{
  "arch": "transformer",
  "model": "sound classifier",
  "dataset": "read English sentences (LibriTTS-R)",
  "train_examples": 15625,
  "gain_aug_db": 6,
  "noise_aug": 0.01,
  "time_shift_ms": 100,
  "n_mels": 40,
  "hop_length": 160,
  "input": "log_mel",
  "spec_augment": false,
  "win_length": 400,
  "targets": ["voice"],
  "num_classes": 2,
  "norm": "layernorm",
  "norm_position": "pre",
  "activation": "gelu",
  "mlp_ratio": 2,
  "head_dim": 64,
  "fused_qkv": true,
  "bias": "all",
  "qk_norm": false,
  "parallel_block": false,
  "inner_norm": false,
  "moe": "top_k",
  "num_experts": 32,
  "moe_every": 2,
  "expert_mlp_ratio": 0.5,
  "experts_per_token": 2,
  "shared_expert": false,
  "subsampling": 4,
  "layers": 12,
  "width": 128,
  "positions": "learned",
  "pooling": "attention",
  "label_smoothing": 0.05,
  "loss": "cross_entropy",
  "head_dropout": 0.2,
  "residual_init": "none",
  "optimizer": "soap",
  "beta2": 0.95,
  "lr": 0.0039,
  "beta1": 0.95,
  "shampoo_beta": 0.95,
  "eps": 1e-08,
  "precondition_frequency": 10,
  "max_precond_dim": 1024,
  "one_sided": false,
  "adamw_lr_other_params": 0.0014,
  "steps": 6100,
  "batch_size": 384,
  "epochs": 149.9,
  "lr_schedule": "step",
  "warmup_steps": 180,
  "weight_decay": 0.09,
  "adamw_weight_decay_other_params": 0.05
}
Rows from block 3 of a small sound classifier, named by matrix and row number. Rows with one number within an expert belong to one neuron, the router's apart. Each number is 500 + 50 x the weight over its row's rms, rounded and kept within 0 to 999. All counts start at 0. Numbers have three digits each.
After each expert's rows are labels from the 100 clips, of 14848, where the router gives the expert most weight on average: "responds to" is what is common among them. Only what is clearly more common there than usual is listed. The data: read English sentences (LibriTTS-R). In brackets: how many of the 100.
# router: router (model.blocks.3.mlp.router.weight, 32x128, trained with AdamW), inputs 0-127
# up: expert up (model.blocks.3.mlp.up, 32x64x128), inputs 0-127
# down: expert down (model.blocks.3.mlp.down, 32x128x64, transposed), outputs 0-127

# expert 2
router.2:536572460402460504536529466424585535494412522464519556458501531528454529567453434389522547480540458503364551436568445418514585526526585488489480494426563525510569539501472544493532587561491484531553445551606512440588406504526478473562511467461449525509497407570461526473473505496504445469506425545530523411467514509442489516537457612451490575466424575517493476570469478533500528470558
up.0:469439480570501446480437568490507480525487511513416443572412463516541518551481531497531517534491503556495524533376501578487408511521509586450459464540547520579419532452484602534593571593518446518547449434496492512613503529444427489454577436566487508477517444553474505401454513410555477463482520537504432405554528542529544439471515476591380477542506527552508470508422516588472464520509
down.0:534555447540492560435589477463533531492491480457484537430480553434477614539507514469577436462514545521434533486518414491421502462416505443552500479526402487489459577582524501554532508501576482489381509481507517572514496464499524464572511545453538511534601443452496514598492403537496564561571519492431627480559483554561398497503454519493505460535489450426443449454557411544498497603543
up.1:522582485523535456706471562456455475492568463616522497365493484486547487571426393474471534515429390464489496463546544403461531491551554466515582514501520509391431450530563472436484513490583460516568512480471447510522521525492551448526489464486484575519498486501528542505466575462518477436504485549489531495543508534436453580519494587457508487409487560490449503480431455487491575431486
down.1:470511480577418551514472550438541481550493517488499503524530426562412468502553514540583565578498432385547497455407469519512421568402509552446560452567539499477450559499484507466491541505533576462621573601423497376417504524404521516440459481523492476450525481544519538493568597472474500448586504426517483504541487465522459494531556469476473469459474519574401510541404522516486512473444
up.2:461512493460489523516523417505452556511544534605527592535489513630527529591473419558450532516423443527509469452430586541520500520477545508487516478526485451390467463601559446390574472433583493466471551499473478425529486450570545419418506484450467482440526570517605493542501439552432526458514486457579513502454468446525523462552506527474526433462442510425559575490566519425481504563431
down.2:556530395570560523507420478509466505515521479404451483504452399473521413493532544477509501511587484525466383514480521554449454434492433525446530506563443502546494575459454431577593553659464568535483462545484492456525467536496469556612610492578531476512481533440454487516502645498444505424478500478485554554476567518483510515535504486473421472475532461541459433586478472563504527477510
up.3:536480497458369496490440488501488570476572473449420427516541414508568506520493604517400487453447576469554550451610425551495545407494506431453584544495453468495449603520468496504474447447510606431560530542533564523425560465469473474541496495504525478548505468457511503452483479490506471479469505475428491588583504507538575461565539482541511580578532506423566439511492470451491528597400
down.3:496473559427508463479461514445437463460472536500587443574473485506539444503405421451529510453424452547528507575477541574494524493488643543564526529405489579489525431433536477446515530468540393523404528445487496444480506528552597533520451537535445557540521497430464447543550549507481584553525486526518477509475566525418540474406521493491520421605428543624466540426550494500534494540551
up.4:625524567400422513456480441507502513504469394512447478486507601472500489511472482449425481463603537445422548464524530486492446520592549418475564432520452520502533497581475501481511571487518522399499614485493491496557512562502452489515455504504570562470539526557426580440567485464515411483598524480491471544575440468392575455537510550515538437539447544523452493535439513586425550503542
down.4:482470524410576550535497549488526523470423476467502460554456460495524530533532481538494448469469451570418489524531459506535536453384431569620483452537463504492492532512425413433539452580518495423415513549560561461455544525506437482446466552374439554566582496501500491579472419533490544568578495511452502617534508589466429558548514533412504454506512502569423500464457512406512484524539
responds to: voice: female (99)

# expert 16
router.16:488528482538483566504541483554583401466541476419556502481582573504493400540410426441541501442529460501533454487485548576515511510484498465486446486594621603481496487466457583500487587447439480538542505514434589450530453446498526427501536551547564427489477453523493566483616498463438446440444548430509530473559475542522447492486470427525579571420423510488477462409487482531592522541508
up.0:643457517528556506467491547478518468384420595493544535551461521488467478534584444482638482553509562534503468451542497414558472468451531531501486521543541565508539413545480581411509479426486459491493462479400537484456517435492541512529487525536488523486405460449460480563450433505530503534455540535590531481553430530606492487457515522489413560560451481487459446472570431486464566615560
down.0:492483461541544495426655433568469606517562535469526474409455513442428404527437515561491501502494552536522517400481405504462458460494482441528404476536528469517557465461488538462439491516528478499609425490574540475461506477572538434496443607443501545547455517491460597533512394571540510618525475526494437445549556482562451510532547522546572472518484501536499539466446490426560471519504
up.1:580541549489445487433581475513479500511517469545498506518468423484497542526523545500403505516571583456422575510467523469356528503570526552482561387476578508540508432569503468525465555508559463525558452460456492449498464471536460472471470492422415455515414489525552425464594415528492563574572395484598563561519473527497578528548484477496440466465508427393484476563583487524489472551466
down.1:521507421504487539528542502439495517490450509467599534476454581507504537436590461444523483502493501528484492570491425486575438464547496440521475569552491492448572529488517638476453401572521481404410571480503569527504455462468419515464488435556517553395525439437433501516485564517520542386511584560460469469491493499454388466426590464513456533481476585482527498531482458478524637510545
up.2:559513584453515560415463452556528496469499516511532582525523471460554572444533482563471501523438505509531508472429490519457531441623416508518511548499527444574565489496561457440521448576588482606524383556568546512541453453439499438476354506538523524555564498416433447463535479473482477476477579544561474469441510510480609374438436560526480518508489546457479458515514520439562524468519
down.2:520439510505478550418485510525487599476484483503505509457459476456461532511476643551441485446567401495510508557573460541603420597437506419392455585422601633465423477516465545462504491474517375478506492493523472489414519523505526421513458509474518499548511421464497563478496516525502519475538476517460433451626507509500403539517455499448579494426515480514486489488499492480511533563401
up.3:434535379471508577473581417568441436550462615499482506503522522510448395429588599524539544465522512486532487528566462496568519554496502403523540539584520456536544476415423532464528525450500591497499416566427527464440537480577554524455559460572517466461448521514493521522472474511436520507501485488573530475476543489544506448517535422490475531460547524519508404353453498498444446507596
down.3:528424481464520436541537529528475573425486604474499444452495515438580521479388536519534474600446515535557531499557469437397566465476522452503395565474542466402456411484468406499487486429493548523431536428542533569471571562542465455567456544572562449464592486519476490530507400540487532510552500543474465466496561451554429559419597504565504547457518487539544498439523583495497510518512
up.4:557456621497580461525521444465520567500536468470517480367538581478595540545507437516483517524492484501490512480493588525528420472451505507552524490435578480472522583576573561445438506516528357488574567473468488412488469501536489544565409543458560543387554427432478483474543525466476422431473446465424511506477492537537519554505425494477521510531456511512541493461429569481543595529413
down.4:530497522508439482570505544450490477457524465502543502534460458511540522502491489569450537527462451435598532478507491502492523454532517478464568502507529519457448530525377522487406548529501541405492513467473464515442463559449630385498494505462444537496477565513551490524518577540388576551513468490622406545615465534460478464496415474512497554465446544475439649583432394535426482505518
responds to: voice: female (91)

# expert 26
router.26:554531429497489493492580454560551402490557475543525566449400526537538517460568425519393512465545555488519572555563495339556540537539549537561546534459468487552519489405476492474462446413535418517447477478514451524552544438552414525524503481479463526567465413410445576504527540510452469481495444431590517586433517558493465489537428407481484468481545563511528483527521486488430495573517
up.0:495387437466490506478436578487449456522550508552465453490503510471519609477489501443559482480438534504479451501514524583477544450465419508533455519495431505469508545524389552444394486476524503554501419523462571491549571470469520475528411459556546456494479521515518493441591531532487502542450549548487485460522458528562584510639557502502431460448485529416595492354538551413542416577556
down.0:561528434475403496504522512514408450535418461492562455526518557597556492558489669637526498510454533489479510592567528473542491569403578483478489483509510558544549462423620483506499548577513464466512529465541546497538513483557431477423579413479460452509488490538443474450496443545463536528518420445484467554497589476501452558479448431534583522508468485507484586433523453472472534547495
up.1:508513537530533441395497480404470484531491491509335536550538447427458478398497468508443544438503607472604433449480524414482476454539428599555519507526531464555425556461433468534486502534494451471476470550648469488509517431524536574554469465499492506535480485551549502569560476468489402545523594505498545577482527539472442571513494528538500484485538461491487503486517485652563477519484
down.1:513455508498445509398453504538523529563477588435542498450517611605518454521494560490542522564575498441458555525560495431411492520572506491485497491475477488594503518529427569520587446485525480572507452494423529437468512499550546493473605530515484547439512529517413537534550505499541526586354503465456482484523554458504498554422483492490502485534431564475460430563635513526404467554395
up.2:436447464496442498386448461464508472479543491467508505485556542565627578464524526532537409595574442508617447481466484420509388595505554450601355511496520433475493509521483528591499530447396557556500513443477451548496525530503525445527561542472521597484430457476483511499528478541462497455531496475541454561561584437571505490453485561514473462437499490492536536411503552487498483469460
down.2:601445481456603466488510453534459537518448517529462461486467525523408481462498473556492494499343520506459483584462527534500584496422495472473346490481431551434601542539482517546529474505515441508481421536566547438607490494456572533553547481551473470523459514436381481486486491460532460538508440400495474481493490621480518490508467472581519500448596565539508434501562586515511537555485
up.3:532564496570404486407532493546408593526467450558512538506452510500434461511541552452533438423507455539578487519434485432514463535555458628468386480456431508554488459592485453501396460516484511513550566523521460443473459438554540475509484489551513561551507457469520559468552535482442507536605484521509382492466474487585500515586530580488427560566489478548524441483513414456500399455477
down.3:531483450445560509372480504493566465494502482513505437549592496518544535473558594555484444575430572542440459469512542535473548552533486398531468554504461456528568565399496538564520422474567366443514432472516458501444559532397446420480523462480443494495477491557478524547564472508521466526501537446405526499613506495458436488532421498600529520482537565538545536508527574417537509466430
up.4:388538506556515494601464536443488516507397427597527468488552429555469406448568498410500414568445513424404498499505475444540522511458538501528468422601517465420502489528405526472522478487629491483478541545424520448487521542493466477498514479421503585515553514488557566545521495568549480550506503463587470458603490533464485486525485490528560491494481533533502509485376400469452594459471
down.4:481490520396482485479417441464509607400494555569457545473511476452434521573482388544579453467503449422450566463460452504532541492500481549489520395406563526570465488461529587529415621547541415537507515522505461457490450588521466586478443541518471543485519544494490536422458508488559510595546464492520396374544532457488528485494506560448525548509507501509444549579537510434526494515526
responds to: voice: female (89)

# expert 31
router.31:538453555569499479520438465487514442532422478471452539476437488648469475565594441492530487508511493497483502532472493459471624470510488576531526556547416459454469537509435523495465502501498422468547510440542469490496599516439510478596572468403513570437524458558408475428591498542557569503615504517456491541448479401467392562486412523459500468543418536485526473422514555501503464543556
up.0:501497511513556535445472528491500522340413508487567499404598439567594491473453558535453522480503558474503501418501534520521429487464519506599428480435451486485484447417464585547578481488565470553439450481483500466511490501517515522468541545571483428457440485563415498451412625600541469450443515446440506493436487445492558486531475407486507564456557541568553413511524522488552510495435
down.0:548506583462478490515512435523493552540572550503480483512554509500495496443504618494440409511516588531399593565513474436542494439590475434514440500540489588445508499518507467565450492465577413540556502555552489493516386502585512383606498505492499463465611528470560497512491433517450517486451398545567418392576475471511484452499444519525488446487478551461490478566508528593524467452529
up.1:452526540447539457544542392448525465563555442488618561550522493566453459473594447472514503615525530435532432504416517466547504503506475479466536562476550556554495498496494608499496430499513437532544415554504527461495455552513397521450433479595485526429647496486468559564535519483560470483572489470478536535451468514487468434379433530503516425521519499501511494499462560456475476360513
down.1:481475548493463549501544571498569418432420508578476411443566484465450505427491383529580485474471458524481582450528566539499484545425418507600533491488430451487485445447548578541450563470540488465524533530368531449417452431475533498553533588490475462528519458493398491467482575568503494471464603471493492468574584443480489543602517470502555471552465538456479568474536534552429487528507
up.2:455474567461546536580439501551422524418504562439489514470567593540548494469428493498562468444575490458423461533543458561459512466434426518447494546512462540493462471510415563504541546624565499560434541519577509503467512422407491494485566551491487583477478489479455456606449571530525526496463494500420458564438506545494470464595432547514591479626530516560427458507456432522510523456556
down.2:533446558553402486572456446513529462487446479538564490527449556568529526483495513513530439421530446573594470515546480528497463511470535518502453562434490484463521453534562420529536403429527422594464437412492485562476504554452528452430417503503500537497600517462555448380611401477541534462482449512560501497552528487497454471519584429584443505440594519568471526584527492443468476557522
up.3:405493532497498521561529428585482486475543580469586517354558452594440449544433442517484518482505470437440449498512502447603495441570509522536507574498462555568457457464455551450458540521525488539490400558521458491427468481503509616480534598490544541402473447477447501501519486520551463520493495448535413551540481492515500552493519511425590388556556519428609508513544476494507491431558
down.3:522574547544419484436497501520486488435489557533549370552508580497548555448512388444538485487455506586478596510544479457420493461502583449535462556497442526459474438552501459501463508461526529518521500509509519476530551459477498396509532470492456596469408456392538583499627576539493553520479518532500526478577625500504491443454560571477470489456541450542497497391442449441506429559452
up.4:611469503462489445499453498409358509482534503543519564471502431539404402578525442537473513570534504450388563489552546524488484511481442490478589524510500500504447491612518466491569376497520528476511453475586580499464510568479482533559539550606543500469577453447584525517431579482556491574479502485454476488494501406492485472551494479540476414469591553474507482568567489477503442434513
down.4:516471522477507497477584516515501523562476539537521481532517509446565512536546540480405359440501547620522464456554518577452535549448478485446412463546523463601440549478487517492426503505540405542489467464529382550585595440433466524471528463541511429544391472478533499573522447502430566530567447455542522479417600511584482510489437470526519436538528400553490507475522478468425523552483
responds to: voice: male (74)

# expert 20
router.20:395420382545522483471533453504482409496509430520509411435562564529537424533645491452460472456473527563492507434431441435478433441485489375478501552563497432557487493493531547523437554439528524497483482547473506572477505517561498552518449513422492519391548468556480505496485390533503548513524438534501594486466548492460498553462542503432490436484541518519381527481563545500501440455408
up.0:470595577409495439516524419520480453455614543443588575460488440496541510454461441505559461552512514514539557525436498596460492418524514479476691489556395467564463462469562557588461518561494430549467454493491543523593539498429515474513492440465449531498444488448481494503551451478482551474443488491470398457471577479470423546496524436565532511522529483509500503465473508472516518489623
down.0:456456444564559458500599554488481455606445496549440509576482528480477516534471396522509456494331474486605417530477478415512609480486550515518434436454523530458524494474478536394426545473535474483557578463506519389531450536490519531496506565536521496513500544559472500467499516577461413533550493595485455443534553542491489577535551454527451558499520456546468453398501535486582579513475
up.1:520472525429531581528518428414624467518574469441568585569393465488453587529555489469521474539498528490485596579495548478523418592455575513522506552428485516378465545407456452535422465505476503420520495510481562557450520578516473475531445523449550557446549441488490459441513507556511537475482512429514467498435570485480533426533545504486455438512594526408507490426559571453536528481480
down.1:434452425505424481596489486634430533520485511606501476524459537588547484493368563550371492447486535540509456451502606527511547490542454568512480531506461515496535500502501545517524387517497571445564502556556504462463494432512492570413513635528510446534529535465485495483453491426490580475474465469480480453470475558568456588524481524510427523482460569467496407526531513439447428448457
up.2:623577531456382498470516506536470452434540523505626548474491421540538579498532377523525541437498449518500460476467506587478516521533534532474596450598547548505525596557483578457410499556560468479456485408507553531582413539499505414498393502483469540545478454459525488470492527551443513553482489447533456501533451509452513479506439443443513547545431503581478592530430485433544489507513
down.2:416541592518494459561527485412460482566480460466378493540538543432483472553527445479571482508470506586514460500493387450481485449525491454511497473434590465503467577462441558397388576570508552461512573433480546470514471526421520608482492585528506444491538538547533518452532522458477481420555496551522467508423540564523547537539544523463522529474410484521503510425456469502399627515446
up.3:509536517618425558485501472497511581500541538502472466509603460555429563452503541605525524491429585545427500536427422558524536454465443518475474476489442527537404419520516495663548491476472477452543481518555444429485527578449468514522516561519525542535517601479463408546467537535490549495463418534463539513586513550633444476510490495541465477544438492495491522549580465424495530537419
down.3:552511529489437551408501584531439511510518540493431543519459410481511502596477524429450557500618467514576548475462535507555486480521478384524486411534582473512478487457486477526503414452498560482475464507452400506496442400586571421495449392447499544533482489440484531526538532475498445415556537514557556463515404541419411436476580559494501469469522489520524562571454514495555540544597
up.4:453497541448618547411454545545470508531474508531401496516513581528459524570433555573544516475531554495520483525500461512546469435487544592551474459575589458545550411378449565555498531567508485474475593502557506475529431488489452545372432534467572428492538566454487419485433533519468524487537502473469466537536402457497566379500493601462452508456546526550484541469495473530498429553484
down.4:541564466510494405453515469503531467491623507443598571519589482457505493451536449552477490519531401501433477507504516471497472410488428475454621531564452510498438507426419527505602521372521529438551462407504563474544510507540486445645467533414436483547527451489463506558521553461539475451479428456466466510526595500579446465479485459543477525526429522519552516501553577467543456545494
responds to: voice: male (79)

# expert 18
router.18:537564513495598495538555542506595472519497495520581511441488453554496485434573520442472479516446531433500577391560537543523581489501509537426500510484626536495635521505554455513505444442501498445546581492459436500540409429601538486556483504483440481465546477528474460495464624437464464472427401490449523387458379518462467521436473470521469458548517450497480442544503498526506544463567
up.0:449603442506596442590508556481507466477580562495552461508496472520479464502519410444369481492463517474554446538434542461458515494411458507462656459501522555520540486506676396369444524514561540560565496552508579458499444469483465532463466495452493546451427539564478558545531468477496501483505525546582516463497505454518461515561487514528515536536494455495426445463479494501520590520463
down.0:569488571540419483527450454439598521591507522525403433517448540496537495529519451531593530576455484558513414516450541535533505607481505380423452456494509490482550545534464496414519474550403534473470469449439488548461467518447561466445443471539515515572607485530496461459518501572519449458619534558471558469492467509527549492521544491498482511395481533561501603512366562480443524502463
up.1:390475509445453451498534530532461483548497508592501577506482568455507577552505541493472327373523555578472452503462569465406555490555532564453525492487458503463380572408489546442517500457503543615431521551491491419411572571585547532499444592498475457527456527510557541544493484519449563495519515502526541519484517451501557440529441463494444526453505499583521544488464492456536465464478
down.1:494476528541471574455488488461554513451607507388591426492540479468524490440533474561533542559586495455530467494567442490430479518485459518582506475474544523542519572533580426511495456600469462379439590486559496510516468480473503516402509431554535579575556485540487518352444538562469487471503458472463503508507458540559540522533422455532593423463495466465585513569499476463468600558534
up.2:427453559549493479498420415488512481514455468554438512522459537542547462422556526504431445448442486411448437521530514569546479549509541465444467530558427461497470479542412481488511489504582495447509601544565390459583559550407405551486562441484496534488487622484546524481548522611435479484447571522426472539537529523491527459530460605492439478475488472486582516415579486439472577521481
down.2:611441452501467474524556529530548420496610492471562506563542504504459433548503521515545455497555466507522481510440448448488488488412508559498496475447470537544403513488525481538603516595603447444437541476539516398515540521477595472466453465474565572486564437551437472496409491521529502494535447477461561536451490536613402549497503439545580503566436541499503450574486439517359473505455
up.3:554480586522531502482442595434577528417517549573433440507430482524443396546442547474562498546503510579515489388536497459478630535438396482492468518534469547502482454451480498494546505503517439473506607504498522458513543463386448509580542444526452560490453511516496496510501549481524510595515532515554556588549473521446483541545508418619415532460484489548424461517543472520425468396502
down.3:391510471524469424486574555446530480567504487535495519484489539477549505477500486486531519474577513475433541509487455589540491518452471432506529481446472503499466500350452516635384473535536461584448449571546455522509536464499413419454465498477508489533470554467533567498631438481635506438458433453522450424526509537538527502425516560548536435556519553448457571549418499486526534487591
up.4:468518545521364522467483414437535503448496557484441494500472452508548505447526538489541483579519386479465480563450534509617543473401465504528549456576491479584491390524520475429468452454483533458418473452507534595395542440525574418530514573541545532534439536540549557462534455499421448463477494497429482475415524589589502515531429481592514488481458490520584444523529454517534560522548
down.4:583543514435540599487539505468507485454498489466458503491591491531437598507572433490447556441459582527395529433573596518482451456652564528450491493513457483488484497495501477583431477498498500547584421460506442392475397496410610506531510530517449487445562550453459460557524461558541558528430515483529513415484450456491472474462526549453590552558525500530507477539483534565461512445476
responds to: voice: female (96)

# expert 24
router.24:401395543490588417488451599499616436515461526437510530348481541437553561502395512481481495408492477446542502470473451427531587489486475464545566432498611537477482389537495520458474577476547639491526502490519508556483478521553568486424462533569584422547531496553545523525467518447490477505449464481508552505467527514446503503480427490480478470549490446492531535467449576499492503443517
up.0:565569469545432522487497452533435519511368449589483508527589486419475441467441502555503427498513445486599541540471480549462533568502540426456515467512602551512518527478507462576468447481566437575522556442402514498583524528489398478503495445496562485512519581544519363516476479472471509535576591538497499480539373531560448450495486495581490539416444453514549515523565521443485442491465
down.0:508533506493558519569469483557424458449516476546429558612532511526528511574557557529422515454523413453473453488521557466526516490466468553522472557517426519464506414395497567490475454383422618519466458497420509509458468443593591591532526544576522507561483525420594463513447486491487516490511441452486521483567444509530485490558476520505548495498505407492487569565622390509485559553545
up.1:483458576543477569384581581486451498516463625522482445423456454523449524442521609494556497512489507664501546540486434489470519495432489452455507498501519408574482542525506561499554466527388463560491504467505503559539556406520462509480455540540467482538552496477455543448566523514490518564589564493582515345535415543475550484454533557558476458468487463489507489505559485520552457501432
down.1:476550469452472516523433465571467624493435492503397548564493564505455515505520566637449481512484436481523481519530564512502499468544457486520366397560507468471403423502540509465446486478505573517463592377560570460536477525475472466403527587509548462564498457470515498453402490521517428520529504496490458440565539486567526501510415604516498460499421502485451478411447508528488569479544
up.2:572470520500482475565480354462441516525460521454539525441465497597550570475551493483484526580469567552516455594536579472567541516505483476547559522455473484549558451556561513481375612476516453511562585496481421524510466428503468507545493510643469522445512473535539414485525522499457485540441504450463532497490432495451537516474561428419475585541374482463503595453472539558476435494487
down.2:455566437457535526581560512511562535509531456589522496554488419485487582556480495467443576472462437445449428495406516496535518431472465498428508491529462510468456495531479449356479529579502549378475408509524494549621513500540521480452485504357473562571473547494480557530441561499595502460491508473604419541544495521500493435576492509547499537393544469512524503546470454471526584523533
up.3:483479514455571494431529514497455497557483427506396465509494561505424573475460538504564498411604416535427480520523438508491507568502575448521413493489501480547597471528432560517478464445547511524493532418498494568463504439518458538481485580539441586508550570596458470463403499454552468441544530490392455512511460430512447521510503620563572475530572465502551422453524604565525448544542
down.3:530450453489455505414502460495458612578444484457499526599461516638454481502480634596531500520548446485504558520439542495501466563452445557497402427497474591509397552518517523583569495441433450547502463455465515512435495509447457475531569564610517488526570540445448486438488521467458563518530436477462477511521437514564492526500380449628530467541467557528509469514518484484497498521498
up.4:530544530500514525437520526543452538550441494456451473515458498591470569422500508507474451496487482540352536452481521513436510576518521397353467488549556543496543579509551536470565572463506503456520515504497592538479429550486454485416539505474471465497490520518432549483547471518508399478588519532535490346510442442518582509452522563518572435455474374532484489386492521543579481510537
down.4:548570484535527451522476552540519505511519456575434520687542507482423521520545567534500515502552552450523533469549499514553511548466504501505415418593491553483381476502414472507465487519503470539538449546506537518557450519415530432448595570509436448459587536533426424552392467481466488442431433402522507574492519535411543578448457467567529429538502502470481513522481588500516482462502
responds to: voice: female (86)

# expert 25
router.25:446451438536526452541544544616508496581457671465526469479457451488519568535463460493426508491546505546482423481520526473484517365552523542574521527486539531513517499412584513515553487500610468514551468417566587486524489472495545508500553597516449515555503525540519505563417519465499476463416512502569433457476544534477482486529573484457461494512571405459591415564556493446486494613522
up.0:519520537448471461431520575506478394522459503459413513552518505531451525533530501433564518541451547513557550480502351460441470508504464520535483509447557529521395456484484517442554459587481528517525550453583473498423485451524525450498531480571541630518444387466458516590536538590517474553594564509546431476586502522550458489436534560550432398514485441480486513471417502544500395492462
down.0:543477460474536507485452407479511547590444565497440573490477466526478434621591573568459583565444504495466432536498606454532446527538439573463504498572491525403465431535531478575422499409428454571516527504439500580459539450468488603503568480446533504586518512521465510452498530560417550481416506471416570501527470490543448518562498550471512441483519554520526423544587534485464476495457
up.1:552416604475535480435560479552501390429580462431550498430466452540397461444522584485463500416392598494533527557522457550500461463470480575578530483454485480549487445479480545392536558483470494478572445448491454436471542497604582444615546415510516548499467483435525554492557527446514422530521496530523526581498477545491528450487452561558572488524441502474523477535524503450541544465531
down.1:470364393495473490464471515457546569467497485477459540452489461505578506615503539501486533587518394560549495460515507486534498522504466473461399481618515431550442623548474455554472459520436537453507472483535495437565441518479510445495579533558473496475519471439528495520563513492445511534542501420492509372513433518520529437625563437439513483511438479468474447456626449584507498470481
up.2:501456564498510468518527453551510478542477434506494531515466482532482552440554574466403540497455473478506518526553471430491449508572404534490469512495523549430498471496600434446476562589558508452596446480581481484524518533570415439464494469372607504515547428528517540554629460529520521531494507459466525425508551511514529376608522502558519596492518460529461466521385617535495456496461
down.2:481454470433507569522506398545510514572533499459508539448526511546528551512527583532532547447436530536491424480475442504491471506642478529491379607415477570502538503545428492494568431466460503425500499430482476565507437506592592555497612563487527516407489409452528417468472545547505579453494511509445454499422481503509488547499486482481453449493498510484540389564623499462488499588502
up.3:470492581545550477430487537522461484588575503494451508435500540510410502555553475472508458440466514405518522519508420418489455516560548472542456483488509415531531378437468508508523521495629521469539468504605579420456440519540560534524438496480422431491429545515590574542518521487502408537609518500480451486554509633519555496426513510399560535460471504496460505438519466419434525469522
down.3:509512493488443506467539520533524554550506555499412471451569495563461467509577598454490570475525471521549484440449519535494444550505522502516562512532505387435413580497466441504530530558394508512534633536513458517482569585543434418591571521533552471503518508614510539419540488488401507472467517440562561519536404547509533469450484404505486430457510462503486387590534504570477468503432
up.4:460518477539462530599498547529496564470459486540413495460535505475564531552412573534484476496564527542541523490486583448351558409384559491517446536441521463472452448512576507612512358506508583468494485511523507459561542575491510423560550511566485506434536529427460533543561532462451480407406513478470467482439484510448453481580533584484554461522496557503503560458419473484479518566500
down.4:508542499487462513444435520494518435449582467500542441467623529475589510501511428430425581477446632517556491469454425596529481481513526473457527502498521459579559672566517461453480513541581479441443442499383471562525502489457552498421453491454533467473447503493529446475503512490526539448529526593440433469468462487412459565482508492472534517549460511535407572488484556591447542519481
responds to: voice: male (99)